A small sound classifier, trained from scratch: layers 12.
Rows from block 9 of a small sound classifier, named by matrix and row number. Rows with one number within an expert belong to one neuron, the router's apart. Each number is 128 + 24 x the weight over its row's rms, rounded and kept within 0 to 255. All counts start at 0. Numbers have three digits each.
After each expert's rows are labels from the 100 clips, of 14976, where the router gives the expert most weight on average: "loudest band" is the band of the loudest frequency at the time of the peak; "responds to" is what is common among them. Only what is clearly more common there than usual is listed. The data: single notes of musical instruments (NSynth). In brackets: how many of the 100.
# router: router (model.blocks.9.mlp.router.weight, 16x192, trained with AdamW), inputs 64-127
# gate: expert gate (model.blocks.9.mlp.gate, 16x192x192), inputs 64-127
# up: expert up (model.blocks.9.mlp.up, 16x192x192), inputs 64-127
# down: expert down (model.blocks.9.mlp.down, 16x192x192, transposed), outputs 64-127

# expert 7
router.7:115116156114103142141146142118186135108107118122119100113115090087122175174124120096156173152100094147120137108111151120124123104105101143088130122112093109087164128155147126118114132089145154
gate.0:137178156120121125149145118089150111104093134145102125146168144150138105149122155199145127144130100109138102121129130114106141150120110127135112127083085127139137118134130099150142142135139112
up.0:145094117122154138140117129180140130148153122154114097107123179098117152141135099074148093088146134117137149147096151162149102133119160094143105119165152107136135115143133169104121096144088154
down.0:115117108130134118131118120146105132143128146138115127135105121164154164098166095167154129121167154164155154121136122136173148108095131128157130127154155115094088117114095120129152128103202083
gate.1:117142129104149113147120144116129130082142123149134099192123124129150171152109142109143155102152122151137143116111099135101104111121139095127097144145120075114056098162150126113126121089146174
up.1:193087119143146112181138137144144152089170116115155134099117141113115138104126112108157061103102120090149160123100137110113122133150099125140148091099121149151151120122126139107060102094097135
down.1:103151107134105090128124063158166084152104172111156117114113127154132121136113110122143118148146133159098168147161111111127147153128073123141152109100183100137160131126129122166128151197107148
gate.2:113106127161114114100110147101118107136158103132160105150118104143165159090144122120134116144126167119123122100124181140134157153115140119101134128138145108168081111137115143125159088109130106
up.2:137135124103136142128178119113096098133111172118124139072153176093106109118107121122102155120126103087124137139160124097131134153117099122142128120124156133081157133137109119149094169183157141
down.2:116132142132092098080153156122126092111159128116146151131106160144123116101151111136120138138126139182102100137134139134131149077126131124115117130131168146175106154141108147103128099121114133
gate.3:183110106105152118126151107147133119148119128086102121137131157159115092138091139133096104136159150151143100095200126097119137099123124124114177104108178159177119124106158121076154126121105108
up.3:174103118145147138149095110182118098104127111089125110127136107134112120109140175134109132096127112139164101103102131095100147042130096098133191137088142089086130136120121162118139143151154137
down.3:141117187142127097122114124150120145115100147118147122172099123149128136099135122137128153110103122124128139143120166114112120176145158093152200129145123122110172127129161158130150116105151076
gate.4:101073114145135141109130095088104118139107123093123130131109099146133116162107102157143138132121138160081113149154183102133116112148094134141113158159153100116103169108133116144156135120170113
up.4:117108128114162118130147078140106137118130112123115112134143099148141097166102079173146119165111133106133123173118160116146137144135092095158106134162165064125095176130129078161151154099134171
down.4:136139090144111124130100136156117134140123109106140154106120172160177085107160129137114130118175127144118091133104103130136141115125160103065101124118117122137160146146165142124109192101130144
gate.5:177173117083108103085131094156099064157161135153124144068107130137125057141107113125163126138119152148108098119131138132125085113101114112084113143124122128128110134127129150095117122182147136
up.5:132080110099080098125116134109132145136171123086116178156121163172092138110141140116139141130106133092137104082090117109126160136159142195140124127136130117130107134128129133130124140115108163
down.5:137093139129119124106143092139079097152155150086144142142101087109090143117158134125060117135081142156160125126109107161113102152145152110145118159131130181076144147176139115073149118143133137
gate.6:133130116124109119088149112113070143160114132050127093124126151127134134142148120160139079131131122164120143148115116132139090116111142109146154141184127142148144111108093130143130112162128134
up.6:133139127138138135165115112113148128097118171172139132149170142141142137126112127094138148132096136084115097106157104164108110109156133113139105110068115131135122142128131134089134114156129097
down.6:084168143138157138115134108130105108102133130133108170135096140112149135149096117126171096127110095140146144115181137129113157119125108144132146125180166111109122122142146132107154105113114100
loudest band: 4000 to 8000 Hz (25)
responds to: synthetic (81); bass (62)

# expert 11
router.11:114155110121155142122103117110117088135141163117147150162116103118115130154150101093117105127143129131129133117145160137103112103102127129124130136143125122147096120090157155165126098142121135
gate.0:168188134158094126133097126114123133139106123082123164085141141132108149136089116085110120113150141118159122119158148159095146172113132137110141147094100108108083076088128113125128167152084078
up.0:124140085130110114147115144158152092118131092149111154160110111141119160080111143168121164106174131127147151131163119102108139124130136114164126163101122131113143134092094124103087161160092095
down.0:096147120165106081213103121096154133144152098127112140123146114108133102130118119181118185127084129143141157158154133112143132111151113124144123178207078118127119107123129089102151143125081107
gate.1:116105104129104134088128107104213105115097158116120128114161142150117122110137130108171132130089125120141139131145115128133124173130158176146115090128139117095095135086132113164116150102086122
up.1:158138155127131124169136160132079142134157063158142131122121106073162122120120123134078127123132134124125112142108101146148139110137117121111134116084132128150163109177139137108161120133149120
down.1:179109137140162135111160143089147104126140171117157137103132149143135110113137107160148110119148133120086167118080066135141071116115101114137166139157069174113153148155139082127116151140121126
gate.2:129135107109135135118122089143172143128186130113145118153167145127143147140137103109117125166118115151131127125089136108123118063097076142164088127144156145149153132155160127090109130103138160
up.2:176134138131130103132159114105099134149112126074113104109072060140151127152156149161140093091142078118132116121113121133139169140149187141106131137097123134140112128148114128117148152183154120
down.2:142165141137101133133115147107160151141129092134092116137124148103107098122081141080132125140141167105096135129119139102092125124102124136092134139086136147104149135127143120144135142138160104
gate.3:092106150118113142130149107149120136147143120141102143168179139126136074165187120105117104116137150105150164140090109112115103123158117115111134129174104108089130115142103102119111123132092162
up.3:076130121106129139088096095113110128121187120153131150179173159136136101176115104106178122103136117123131082118118088100138119142129128130150158119180132152130133119112113095113130116099116135
down.3:151115165112157117142142111137161151153160160133127151116110147142106122135089127143148140125108128196146142125101151143105148181113116159109112152108118171086166129106129179130142150108138113
gate.4:129160106123147138145123115121117128127088158142131115122135101131117129109145095116120132100161126095107129132119187126156108079172102113111132173103115130121135161091128134140143123162101149
up.4:103122151128148108093154128120129110112141069115131105130103132127138114123087190126126145156079129146149142134141072108117131143115145139140095075125160152125159122172123127123111115114129093
down.4:133155144123143106117177134131105167129133150109146118141101122167132170145149115178105111123114131135123086126153120146099097142123076154107059088164142157158142102112159159127125117107156124
gate.5:121135158108153104136071115132184119125117134092155154134145165132148130120085090172169163115119117133173154120113108136111152151134125111170115131093082121133159155127124127120115118153138137
up.5:124188125105116100125105116081179115109172116129141153147126112125101088141094089172180152106148136140105127146110136141112137155155139076106110127120114131129105132134130135111129143153147143
down.5:136149105136140106096120148129172141133150060173149100116125124138154123123097138116110091170108154108105130097173144121102111099127156143161116104114084102124191143146134099070081122134122104
gate.6:079141142132127186092175115078103093145134120103201088165115104091091133120161087162128139141161117128119119141082118124130142108141105116093162127107164120122129170113134144146115124149113120
up.6:112149125096105153114109117095126114130174125143112148136117106142103084069131153170144141132115122140138117142118096148129154144132108101158166113133131159156158105080152108069099161137087127
down.6:141106128122141128108140124096158123102123142160111097167161137158163115121100171097080138110137151122116117114099141119093109129123109109117142108089167163080186118107077122110097165123100087
loudest band: 1000 to 2000 Hz (28)
responds to: keyboard (91); acoustic (73); octave 6 (28)

# expert 10
router.10:147083132106138135150121119101078127127131093145159110107167164125144101137113160135138100111135117070148118101158138139118165093105173131170080128139087131123130118126103136119135117125144117
gate.0:122133084160080086122097117096149159134121111128140124116116140114109157135147171157121181101112129113126120120131116140114137161116145148173150121133124163149153157148161112097080157169120175
up.0:137130156142140129164145157109160175142091147133150121126130144116144109128170123115124114167132151123117148117114117145108144111107158121139127134142114126110107048145092121128127105073127092
down.0:134146131138159117119135189119145175142141110111120123112095093109126155106089113115107108107111125127135158159069122097173121120172138163151111138121146129115111125178151129123143100116140158
gate.1:127128138101060122100093148114126129165145116089132125110164134121112129129139107138144133153087111150125103122130102097122119144171157166116113112111132088196103138096098125102132134130111137
up.1:132108139074127108110115150127119161156178103128173115146143156100131133167092109129170120074115104156121096111159093151147109136124129128119165142134123065149120132129135141155109141165134122
down.1:172078132094133102129099105120171124148126134112124110126085131089095117133125129119084138147145132114147147091152112155128092100105133125151130138132130153102122111132140142148146139125103149
gate.2:105135103188167160168110143141118138132113100121122155138148121109132105124182110153129125127084105112109092126152102167126135102111122080134124133106103084109160112085094113096172144112120088
up.2:139115099098118120113142087116131118153163152151155108122121145162085135101153098109123113124112153121135146142107161120114120157114127114162139104169149131144080132128175130151094101173093143
down.2:120134134145105131167123189118151128110111128154106080138142120123119142150078155167083079134173165142110094132104115133116135170116076127098149150127123124113142111110156109100129130124144113
gate.3:134132143138128087153118129117116108137128149114106113132168117097113148129142126097102119146202131118124158141159122140134141159099111120114136108146145092121112127114129137175120129132141105
up.3:120123141125130144098151140124149157142131093138154131107098144138135108162066140145135124130091101118121129151089142128098092098136162139139149125123099121146131131164120124125110152121108166
down.3:090110104143150122149147125125141122109151121115113070124169083070136083077098177105098122155150122117131112132119121136135111109152133120097146144130142105084117110086130117161122173131103107
gate.4:109122117134095147166131099147141129132088143150168127170109091129138148094107142106169080131115092124131154134114145111128124144127131113139118078114138096079133128140151100142127139128104119
up.4:142137174123153104101149103137122126123148123120091126078152176183120134158127113155090179103148118143098120123125112144183110115139119133118104125117131122126160111126116156091106128131135125
down.4:107147141127149103110113161151085118111123160127154130193121085174165149108149141105088153115143129148144116167148145114113153140142124164131144116139150117132142155112112148124151164168129104
gate.5:130182072064113109128126120151122106092116137089131140087107131129150128136135158133086120133137091123130126150141135115136107087106138174142170184150093114114112146124123128153150127130167166
up.5:153190067121162073142155115142092124148140154072138127105110174153116111122127130104085158113129100091114137164180126111114161136078142146161182127155152144112137118106147132112131149145114144
down.5:070076129144122118165123169135145130117159105132133101120141111149139152136098169157096133117146133130121105146131131114117122116109104142095125133144101103118155079077084170114103087131062128
gate.6:159122099121138180111138090111123139112108107158104173119114160074110148131138135111099118112128097138160110142146123111157129133128118108134136128090115171129127086163120174137127136135088094
up.6:127144154148139102109116152124122120135133193066142134145152114115122095129151113149120158154098149134115131143123161151077131107131112120112120155110139125104144154092131119141157099099171140
down.6:108140143120135108129116118145114133133157129111120147147120152082116146123141091167135104101116202121132158127116128179119156070118117165104115148136140167133147119115151111111118129095125171
loudest band: 1000 to 2000 Hz (34)
responds to: acoustic (100); reed (30); string (28)

# expert 1
router.1:120133087105149124143128146186108083147133108142084126151121134110119119126089158070096135092157110090085123139151167193142148121145123080105131139124156091118113110074100108126141143168116141
gate.0:079136164179114145103130115126116126142118139146085095112125140114134106127151146143154151121150143120085112117196104126113097110112153115166086156182145155141147176150136143087130117126109115
up.0:160103127160117149146147137130092143160144124112133093098091102113174100123093098155157101125144139134139151127174123132129130132115159126128150118096120139123112134136110088156145117147128118
down.0:112148126132140110134116106133138142148153136131115129142127138149131109104111116111112139139086106151144104160180102152156133156133144165126129106140115113131128153095137131092153097118099154
gate.1:162152174116103113131129105150065158134124116094128133160146125142130093100141107137116141140101128172128149082127109190129115122080106097146153099167120083154129120099119149147095100124134100
up.1:136137122129122127104081117091160129126097159127174147127126175130148130189123148118188132117102110101150126143122126110132149157174125162106126168080103130142122129126156125147159129153154135
down.1:197130160111113159116152136100102111120119095145111162131105136147125110173124119099142130129109101147170168132122111113092146189120103163136140114135119119106111058125128124115132139165147156
gate.2:120118123130118063145123174141081084151132093107056118096133108100139121122105165136099094147143159129152127123112110124094137129123147115094101142103163094136153127124154134100071156139119105
up.2:140149124118164133098124115162182174115131142185177140175153111153109106139108119115135156104133123108131087112133159160162127140120095130128152125164123147133118129151126142124182112079118111
down.2:120157164143142124136096142132140134096127118111110129114130106117166121099131107100143122116142094086066115173097117097085154144109097098142110154116110135115119162084100053140124133107124172
gate.3:129112177103099110120162144095134126118091171119145137121107170112120136146104141148092102128143120141125146094138118076163082128127112128113089153121131130107119152117101141109132121158163136
up.3:130094131137102148119154130088153090158120116154137122128113124106099157112117133103120100125119135103159128119087135099130104177123141141123142117150153124158102172135103120120129146140137134
down.3:134142128100162146124096110104137146149109142075107138133110108136103111150145174161122142130084138135098134172141122118141122128102130120134120123142098137137094167108136091161136131110133160
gate.4:127133169101136106175145193096094125133091132117151161142145120131130101145087123151179149135148119150144133132181107132132088149139078090108136115127159141127131143133103137100128091140140106
up.4:089137164106095132146142149159119116132132159113138143131177127100134125114145138139142141120107102134123125136151108119139135155123140149121141107134179096142133118110102122072126115132121147
down.4:121176104107114125085132111089075052138170125143142133155117101132120101090133093115076139139131107131118123091107122113074141107129145111146157114175112121130154132106136170152115105127105156
gate.5:152117100139135155109071141090137139127174104103119161165133117135133177104125115133142107120123198180119121110112109128126109134123092113123146116148144109108131118126146130106134161099163135
up.5:098110150129095090141185115172102124126125156174122100097102126128132085112132174172097092092100086093151123128117096130124119114144146154120067145094091158143128114132128109137157143119094133
down.5:112116116131123098127121157126098150113099090110144126140101120056103145129093098154159091143110116104156150106150110137119110117131143154128115110102167196171145131077091151126147135111120084
gate.6:114119120118135144117142137157120124115159139157171119149092114144078142096071156148106159101125113130163114150103107133141115151110167136147133163119144158175095116131122141079162141167127111
up.6:172110106110127061120103120124137100106141145134148105131120154143131123113118101158126126097113119163140117134108130155134146115055103206124114144143141116153150183118140103160113127086106163
down.6:122128130155143141121102124125099117153126171079119125112138091090137114160108160127101113120156098125144165148164111131131101108107162110071128152125121120129107093129117125088121116183145166
loudest band: 250 to 500 Hz (71)
responds to: octave 4 (67); mallet (40); keyboard (37)

# expert 6
router.6:071134137137138156118143124153134129163115096118088136112147135185150118153148135160146114170119089132093150112092134148145159152134101103110093107164113103123117171096135131148125153162164146
gate.0:142142176107073156132162151129110116109162161064117128119142120131118129138143095149136136166104131141086140138109119140130110119148112126167086128131122101155099154091122076133129103156152132
up.0:135117085120191141123138119113099113168162114156132150141109128157139074117104153132071108097149180125134150131156150150079107145103107106126130174085161128112176112138133139118165147130125099
down.0:164075107100102118134147113146162110130139169106143100100139149054157114159105104151121121106138127122184109102093138147133163138148104129155085143096109126139127138168127092129109118137162139
gate.1:114154138174125052123160149154121151117101137148115139115160155147166117149095145131169114135095114102119125126109128140124165126137147104110135108127116108158182147119125081117133082115121110
up.1:114153143146175117155151120169148139152147113155106152096150178155101120151061143150152141161098116131112124110145115128102133103090141124104143131126100113141156141122157135139152118142140113
down.1:151179118145108164118121121082098091118131140127122148122158105127116174125150093117140132144069159139106070142117125113155120109149138130152114101108094191121134109079141113143098134139127164
gate.2:162134075079142111138151137183081161125126139108154127153121138137132126144105131143145130119109109120109093138161194103100142138117118144133128159154097120126077171097091159107141124144128152
up.2:143133124092135108171122151152069168150156085112084151153147143130141096136096153150161098129078098116099102123135173114097105120168105156154133185138077141139125155139105116151087129125077152
down.2:076147082146142103155119111141171093137136128140084112104114139130165160184123097120152151125102097121125102169129133166148115133180116121143148089121117121182138112127147118146116183117128139
gate.3:145103124104119132094165164135134132115161112131152130150144145134099113116157115106123117157102112138144156181153101129139139084139133163155123139139129109145077123103101137112120128133106098
up.3:122084078112116129127143146085139110129078117143119112127115131173129102162149120110129098149104088124121151166162091106125121096128137123148118128147121128121108137125123130115152116134154150
down.3:149136143159188074130155132070151116187101111135152150081103159122111107122126177161135106178113112137141153170116152105129146141144132140093122114102070139095148135108121155123134147123107113
gate.4:078125120115120114118153140165149097141102119117093153127100111178103093113137123204101118103127158143172114102107129129146124162106131082116125156103097183112167087103138136146105101130175103
up.4:114112119120143097118169155119109183108147124145118158107095083165137126103118144153123160107121161101117118152161139093136143141100137095148149150104109169105188135151097116131103130129153055
down.4:095143116160087097123094129116146123114122121138143090132127109173094117119095118192135128110141100124128147166162114145114124118139145087122138108099158119095175146134121093133137137130088148
gate.5:113153146140126119081136127156103098149164129098130132126129118146130090164151145140158126149146128128093139092141146155094130132119134121109144097134124103100087151123155152145135138122124097
up.5:135125127166103120158108108101106122143129094100142083118145136117147171114135093121151130121148125209131103117116150127138107140120096132120164139120134111111161073136085143137078164114142095
down.5:167139095135120113110132118154188114136114113151119166181127137148088101150160122145099111129112149129085122128125131132163164131123113099088174092158142156113142143120117129137118147096147118
gate.6:131125139082159136104082153110173166157098161131126122091132148159113138099154115122112094160105111122139108121123158120137180113142122104113105099126163137151114115133159165143156158148178132
up.6:114120122150166114099136125153061132087172167110162144111126105110138101162131132163169102098137155141109114148126128153115111158116124115157115164141090120086161122140113097170154118179097151
down.6:115139075117132139112147151174129132126119113139141194145154142143130123105149109154128131110114150158084132133170122164105094110140155106111116132119147135117127114127088115100126129091115143
loudest band: 4000 to 8000 Hz (39)
responds to: mallet (67)

# expert 2
router.2:119123116148128162083133110167105138116093144098088087113095145156167143106120102109101111151141160123120120123104110165111125144162140156106133144157087118161160140146171101130154110165113093
gate.0:171135106104128119106121104118091148132149159154161172139149134113087130101135162130098126169157156116061136152102113094122124127102102145110135102073149158135139104137098104140151113086142137
up.0:170085149105124085119145140151105139097104159140164132098120122136099136159126127159130109134110129107137086110173117167131161119094121117103073150119100094103158141143148132086128111140109150
down.0:082156116139137111088082144123127097123145130125117113087131132109143153132122156116152121087173138119106117186125125134143158123154117121091164127112136060138106170143131143168114132141126130
gate.1:145133134111124129134118105156141129126129188145096147167127129136074142111146123149089120143107115139172125105165132141154122154172137163181135132144127106110107119109119115131133123143135155
up.1:139134116165128129145137128102156118159123149119098114123083133114128130118141101171088108163085136134160116134156103084129130142176090137170161120076112107131067137130140138119167111109138144
down.1:144103148118078092088171141123147152091106139102163146136113104106108121139118162139091110111145136130140122119129154173102104158148084098179146132159126150096150081061109138090131130084144142
gate.2:179144048086127163125107109136097137132130138164088138154140118087128121117132120146176154138130100118113122141127084136135152133140157159155091141127159142074126108136115135147114151125128124
up.2:138170120098138145131121124118102121126116123112086113117152089121123106161114118096129114147094152126132154168105148145113130140137053189167121112123104142115127121105093117142177141130122111
down.2:168100119151118172090132133150152141139146110151118137142094137111128135160123096138096144116115136138120121084133121123104109176158142150169148128110178128097145105132093168121149134133078121
gate.3:120134073131100120144147144138087117158114079132189119102118115152116129099104126106059145154129162118156132114111110147157129103104131146176104128119137106139176142195111135127156137150159114
up.3:149145137142144145131136134113156130139097146132133116106155104141126145103151086141176112136133097154103116154124114082138133170144101149151124121147136200099144090062135108128105109131102135
down.3:137131106192170129141182140151154123078138140107130138154131138129124129141119155160052114107108156128119135125122139117148176158121147107135127132145130131088111135146099123116158141142138146
gate.4:157110121144114148126139158151114128147145143125124071134096125146159150092084161127147103125135159134178124154129206161102139152126174130085125116137128136126112128134188087145118132149134111
up.4:123134130121073171114143152143085119124109120149178134125100108125151102086078151118118090142118156143115141117144177116134111144158135121127100128156096109092125138128132145106157119152150146
down.4:127133091133152133173109093126121140106111098133141132121098105147108137154156092147101089118155138110110117124166104141160096133080176121129087145096110132111130131101146100101130129111107141
gate.5:125115125089116115124097175158100119149087145111115104126147136104163113127108158111108116119187164116139159125147092122121130120138169141118122094128094138140186166117127077092142110115097119
up.5:143145120118123113097139108118150152137169136168122115128106136158112137136147090121144119165081094078174102125158158151155119104132118117119106120109128112109093076116117190172116141132120110
down.5:122162103145152131157080133111121126131114125118119120114134115116122150113101142133117109114128130175118127141120089118101125136128084144096147126072104132127131167117133129155180118162169132
gate.6:127123149115084069135091128137099109131138094141154191121141112152135092123107160133126134101119142117185133139151132137102132115106126150141140154111115091116112103160135151066114129138128086
up.6:155175121119150078171066146163107132119148107091154181153077113111116118153121125115114142142130188148121127138119150096145123137170133136079131211111093055089120100171139112135121122137142123
down.6:106124129148126146092171135139107148133139111164104081085152145125141104126115127130119144132111137113149103092130129132168095114125152111149133136099133104085133176132146111153114105123113131
loudest band: 250 to 500 Hz (55)
responds to: acoustic (96); vocal (75); octave 4 (43)

# expert 0
router.0:125142098157082093145122093141134156135169158095147150145116130134135123089134102140129148093104140176144144127089099116098112155124157137138155174147190117151132181153105125100132132131137148
gate.0:168159168105125128092160131163177088138120117147133131072137136096113147127108135072124121114145147110125151150119115112112151121112158136131165167120154124160091126119143127059142152127156129
up.0:168180165123124123105143112131172122110125102140146146101158146117106176140114129111134145122121170126095173117131091102097110111105165135110157174098165107136128132156126098092150158125118146
down.0:106092148134114134109113118111128136111184148140139124095132129100134108119159170178108141129109137107132176150125146107136137140158175139090141111076108154144107083110111081124128159073147158
gate.1:131140167160141105121134124132144134134164072130127104141149134137099124125149132105129133101097136145112172156045133147157097110095130172113185127165122134089138139106147110138099139139182114
up.1:138176166126148090129101135116093102125171078107141113127136112110119152110184130123141122073138122155121188160099141124153138130114122175096151115150136100108139129098158094172125105140140095
down.1:115138163148122129172137076110129136113128150143080090127113123180113144129144116118138128134149079091116090119135110136099140131149128123134121102136127137094136145112161150133129103109108123
gate.2:122088149134113123126125109107150180124147075121137084146106163132139138164110133126146148125123141149131117126105110125166137114138139161153085101160129171109123103135138155119201136128106145
up.2:136165111114163166135106156155094095143140173128124166105139105085113097089162115136113103126141128121119090133138159156090131111108118071093164139090129109130138148132141090096087119114120120
down.2:097117118114130098136117103101111140079128138138116128103135104098134144112106095103126101131132152161128100150131136131146124126144132173126077120099135107103127100119138077150104066105119100
gate.3:132152065094110133140155147152092110172128144109147139144106103126125136108122146094119150147118108112176114137164152116176153123172062150081128082147114135175178097113132115112139144179117101
up.3:097114098170121129116149136061145107131175140129193148106114099108153089153082147118127163164119091115126129118144140121110162103136133114144110113136150117102167109139112148125083076122158126
down.3:087092118136107116147172157191136135105166137135131124109123127136156139116148202168138109097120126088101154138122124102117108127171143163129111157099153152148151123119126155098107120150121170
gate.4:099177111144119078144123100117136109123121089113119113084147124157102145118054153149178148101096164127123143122153106103086123129138094127114139125102144139143114131148107130119135153110114146
up.4:128110153126129166137131150166139151108140141103165129134108117117160118155167140108124105129132100110087136150107162157179098100126164123171133114149103093165168140113159154120079121137107135
down.4:120061151107165151137105108142132125136159109121149138111139089153108099109115125142147154101151157127159147113113145114167133123123122148149117115118127136168112102149142117120123122152106105
gate.5:147154163120137130130149140153082168136138131148127145162139146123107147098097114153115113129131152134139130109093151158107109086145167115151182136099147140137140151149182102148180164138130094
up.5:111140147102081148153177136143137140116129140178134094150122123133144122142120163121168125168130097096122099119152161119156103101142153098128098122097105125152137148132122110115110139119161111
down.5:146153154114147117121130111108112114135092116108106159111126125111091140141133157083141146121137107126135078158136090114159153111090112153104142125134055101176130172094143115118159170154108142
gate.6:110174076158120094094141167125182131153130158064135119124119140137121140158076106079156123145174126104119144108129124113132145149132148135139137124137100147107143100119133124127149145138150186
up.6:138130103067134140168113131121093097109125113168168132086183140176127116132135162126128136106125130169121127131149138143131114127104125135138143148119149107134085089132120118114130152098115094
down.6:124147127137156119106162082103113084156136131150104080096109132147097128101126140127177114121121133133130135157079125158149100117136120139153126150068152139136116124104136088165140124089127133
loudest band: 500 to 1000 Hz (30); 1000 to 2000 Hz (27)
responds to: acoustic (61); brass (32)

# expert 14
router.14:129109127170147104138146130122122107116094129155085141074153131147123145121131146149145110164107122110149150119111119113126159181172129143162133095126126166099122156119089145188110107151160136
gate.0:133182173163139175145164090086145105124116128125117143128125087091110158126125123151129115110090120085124133139098089102136110135141110113160143125155125140162146117112121145100158110092108165
up.0:120171195156089143127147091139151106138112136157119181124162101130105123127149125169104102137137144121118118128098087121126118150096092105104135125145104130128137101107098139089140104101112156
down.0:130108111104128105152169129134137127090100150189149147102136145114110114143142146169103084098142136118118113137108139124148102130126142123133103130100129077121106145121095098124095158140106173
gate.1:109097153118128138115081109141167084126163140093148104127121142095106098162135104148192157119129095093115126157117129170137180098127108124111135099113103155115099110137129117182114118146117123
up.1:093115145109112125134070134126133059117166160077149119145080158102070100143133148130103124146105145127146140150121136143143174125137103102100096129105122161137126114126126147163134143141122100
down.1:141146111084129089105078136092122121130146136171115152120134102129088153153133088116127125119116123181157162182091116155147090117132128149135116113141192160186100132131122106149138168117132147
gate.2:194107124130129149088151146147092140137151168098116147147140119103138123148125129120109171086159078152106154102150140131168096124062090141112126122115113211132085141125100122166107133112135083
up.2:126174098123100121144158105163155139134116103167091140159114110142146130091120100131150127132121104123137163116121139161157136094157118080116208192164116115141122145116173148090143116118165132
down.2:099173079133115187153106084128091095151107159134134128152134140107064111119123104126094114090106150132142083136167125133136132130153146137148129134126133095128105130126139142176149162098145129
gate.3:133123145091141118156122066162175143104136093135154166105150129147142161088168142121150103074151141142182094104121109103150156138115160147156139084121139136134136126109082136151149104082130122
up.3:149131144126115134127128095148134164111134126148117165077133143102169164123119155171137143112110152145125127138143130124152100125122175135122147084110108119115113140102130113154129091086148131
down.3:133114123154136161121106116146111142125151145119137135135171092129152135159149166129084097134150125130128120140104143095172123136139154128116126104136155107126120119113149115133089098151110104
gate.4:152095123138118162126157162140114103149074132144118134105101114128120125125121133155102092132155119169163120138101151116122122132109122121155127123160142107145068124173140127100136125118132064
up.4:105181148104127091135086102135149119125165140099119135158153151130125143135120128074151144138126133097113127102157097131137143120129116147093103152106130138118187141082123138145146137150119167
down.4:128128115141148163115084154108084123159110162120139121135119127073142118133092150101101083164139104098117108169171112130149148122090124093080101128165113130160112097154156140102143144145131147
gate.5:077121127116136111135109141109094126134167146134121126123103108132156100128135116128132088091172128112098157176146124123178098133091158090122084082109129119108096122176134125140140139163121125
up.5:170118128144123101148141131132117119113099126150125149137147132134100133167088129102139151145111154125161107088159111168107181122138142174130151152134136130138139158143136163124115109126174146
down.5:131143106182108135198150130091087135146122110129146120103096115098107152105114140134164103143153114136110163129148128069112132139112107120129164161149088141129138147158090132145131132140159097
gate.6:149150100141155136128135081129138146148153143151169107147163146148122149131089093179146171129128126123122117133143126114121152185146149140147131103112146130154149136143094159139151144126128148
up.6:136140094153154122129132094105132138151119125128162109135138116129078140114132063177114160127112123149106155148106154102103142189141136116146145112085143143112142136139107142135119127175130146
down.6:112112144132155155044113120124141125096169151136149132117110109183122123064136175132153159147141147129104158128120144136105152136120110103106151115140116148119173124071070096146165092169143098
loudest band: 2000 to 4000 Hz (58); 1000 to 2000 Hz (36)
responds to: synthetic (77); octave 7 (52); bass (51); octave 6 (38)